config.yaml
encoder_avg_pool_shortcut: true
text_encoder_layers: 6
text_encoder_norm_position: "sandwich"
text_encoder_activation: "squared_relu"
text_encoder_head_dim: 32
text_encoder_bias: "all"
eps: 1e-08
Rows from block 4 of the image encoder, named by matrix and row number. Each number is 128 + 32 x the weight over the matrix's rms, rounded and kept within 0 to 255. All counts start at 0. Numbers have three digits each.
# convs1: 3x3 conv, stride 2 (encoder.blocks.4.convs.1.weight, 104x104x3x3), inputs 63-71, a 3x3 kernel for each
convs1.27:181147089114155153187112089146161133151124059111116130157115117160148166115097156135118123120152114091145136137145104075123158116168145104101152112102129065138166173106084151172110131093137152104150157112109152159106141048193085123112093165169
convs1.28:133126163120109148093173113088114114086171125134194070116157139133125141130147108132082112116067179091138076072084091093107078105077134109154196170150133132116155078173135127122170090171120113150142144109099138113169137152133050113129091105152
convs1.29:088159105113129131131124147129162098052076186143117160097166154178130171155157072156132079165110106156152131117091097114151155109146152107087140106207144118097151098053120210117118089192081084103102089156115115109136167149103150109098115102068
convs1.30:079149136203143173186133086078168113133102110119123156155098131145134170100133121145147166091100079098121102077133107079118139171153141084088139115100185103150151126164097137153114164110105148118127162098143108144106184187159170115168145133142
convs1.31:163120096092110213154160110152134138094154210166158146137104110113157107106122108096131143125135115125134162171118108095101138145111169097064129184200100139083147123137149156119157142132109140109119118125124136080074150183160157160066103094137
convs1.32:107179144120165090154108141061114108086076150131111129126121097109139079096116112076109118117122118152163082075071119114202129121182129135062116156094096137159105104161109106157121129109191099142097147121144129154107113107147124101101112110153
convs1.33:101157121162133107081146134142127153147118155171166150131164120145099101183123113109130142112123141122098133136092133156135169147124144113145111148081168202104107106064121127125153131145152111123138145124128099129087129093139092160130125127111
convs1.34:132117104093112161220110107189127112117117125179166051051142185113223096084122101123108110115106146121143143130071142119117163119174128083187130104203105172099140101105070143136183139185147130093121128108143149166123141125087095167105104142097
convs1.35:089188056087144116099124142080162117144080113130164139195152145182123098148096092109110116157120046104124172111033116156095123106138181055182165151111146129126164086171175124148158154101061121173115103108131111120126128086121131109153049149093
convs1.36:142106133124160133088148184107122069106086143144184199131140133137121134076141129148102138150143097117172141120111102106119142093105152162090129113150139128142131153087098091130131151078091063147121139111110169127134180171162106105116142119138
convs1.37:139119163119102108137149136071082130159125133093111107121074141140135179085141087112177106083126137180088088096099169150114131116166089093132081093118090132198142121131120099115091163091125067131139158103089142067154107217167138136163091116118
convs1.38:150135170162115078160138135110092099119175138097165184141061104139117092174152172135105106154158126104115163110093116165136128115156148125185113107120095107078155130136121093167096120141160122157123144158105101077171112119078168121148147155129
convs1.39:128092101098139103151105127072106086098130124126098229113092155099165097129157104102116092169164130124133138138148080145124129147106148141124155088151138072127121118141203114039171135139159163171150085119151171108085199152147124150107178104110
convs1.40:127176145093173098159073126118132232145138154176128118124060118125086109159145101149130130141130115132129113093098211172188128084173162112094135148134181134115115139107113140135169181089187126131131107127147140166114126112089128147139122111111
convs1.41:167101077090154104092135164182156070160110106145132187116110091145112150121123094155175133110101142110102090089068102121127096162148139075088093057094157143077074122084120138159137112136167081051094107111108146188148123076103174095109160177114
convs1.42:115146113096100113158164172168123076089116160139164102177110077114100142066110131072131115156084088048145164125102128101109120125145149130102134124146131070119117178219129082085129131079127123135150149200162120119082145095196159102138164127106
convs1.43:083215138138119132210110132102136115147163068132212094145097124160096139115210141086141131131142109116101135071115136119094154235115121125166118121147061116107121070087135141107118135127140104079092084141175131136151101109156198084102084105154
convs1.44:146137077235074077125056149107092100139119123125178132116179199072100175136127091100108138149098107185178099092157120106093139111140091104158134145159097088162107125098194133113161144113157127141098086123110126107132185068130168102133120172129
convs1.45:097103140139119150144166094109133101094148161063159113144119093140116122161156075069116121104064150110086106131175134112117103128078091131065074121112121201199145122162111159073113126141167125081151095162121153141158088117093131171205128186058
convs1.46:160125136143085093183081161183161111124160164072149125135085165110105148167095128118130161143096132130113131103105201098098137117110156128100119134151094191126162121110177118119123060175177042114139118178162067151190149126074146090077088118136
convs1.47:089157120097152095138126089124135134127133108089149138088166129075111124057178154098114143156148134088114073113120191080130162117139101113148123139131127078168153160176158146075191108115143103123119139088056136123169126134114161114139105083135
convs1.48:121146104128104143115141138132104093151167129137178147165090116124124166138092101125174163139154075119160128118171121071142149082157115104140096098150149192143151095155156083113125067154189085096163098141126146145134142159178181089118150129135
convs1.49:149107144117112143118128147051096090100115124040102085074140097181143158078221093089139172125100134104142130174205071178159101136165083153095076124186128069143146090096178139104164231139117110120115159136119091120169073106148170088164145083097
convs1.50:155123093159158162059100163107131155135160102111130094108099166088118137116152144118133144130100119160155124097106147164166117117146109053093135127121073173137070185056087164025111111107130220173143133126174159168141110167191154145150068179136
convs1.51:147139156130161114150079117144184124112103156109138165116152134148127134158125148112127125075129188177088152157111119117116108116160106119082163110168099081114129124081106190099114122139115123068101141138123087213131109138154119100164158055105
convs1.52:162128128104143172177086089073124149113119140121127111149097123161124093204123140159123110102067143168113115137107130092143091107110125141111165147109154093114163127129161146149116072149221088099126099162150109162145144112122138098125113084108
convs1.53:107164221158148102153129155101089185124125188162153107142122127081168131107146115089093130120087166151180135124132079171137126110155107111117133123074111155120130115101108094133089139154154133137077146125107155192124136069112091098154163115103
convs1.54:109164165156113108116091167144126136101150127090108204110114159156122109190105097128192180125127159089155150093128143109160129106141086137152121121097128129119127074160141108144115062149142101120154079126174088089140123069113147142110103138147
convs1.55:091137167135123164114115131113143097079127155130128124151136088091105154118164126085168121096135126114159116113080118089150108097163144143114079143104097109129097132163066092119156110201125066114204082116180129121134111095141137155111109147106
convs1.56:140117103115138214116180137193115075157119140100138132122131176185102116143071167192110096170176148170152074081154123158130176137103118121106158211137130075126103184111121170163110131130187183118133122119098103074098097149105135075172191142136
convs1.57:218108117131098178102195135133126079143079152132171143123096100180154092125136131176108130140111148138111184129117140139140134151087101137082047107130162130164139105139152115096141110111169138131150126111093137134121125097084147120112140148062
convs1.58:107086115163131089129153172182079088114090078101195130145141063117166094146125128151077163142114124102134177123075166092130132088126129156138154130118144087094216124109175105108200108126093091096115084116184144093163150077087129179135158117084
convs1.59:148114087077115147104134152095081150150060172107157142120090085179163147172112123135144118117099123111077126188141149101044104137140147152085144111149128081127145123125144132102127144168178085084135111126154095122140123123219108098107121098071
convs1.60:169094071102069121112174156187101107152131130124130138119121139073141138114124087060145152092181134096127112156090092107147082168148146125155110102112109180163165076153167128090170131141165123100161103124141117159139146146120114158129128125146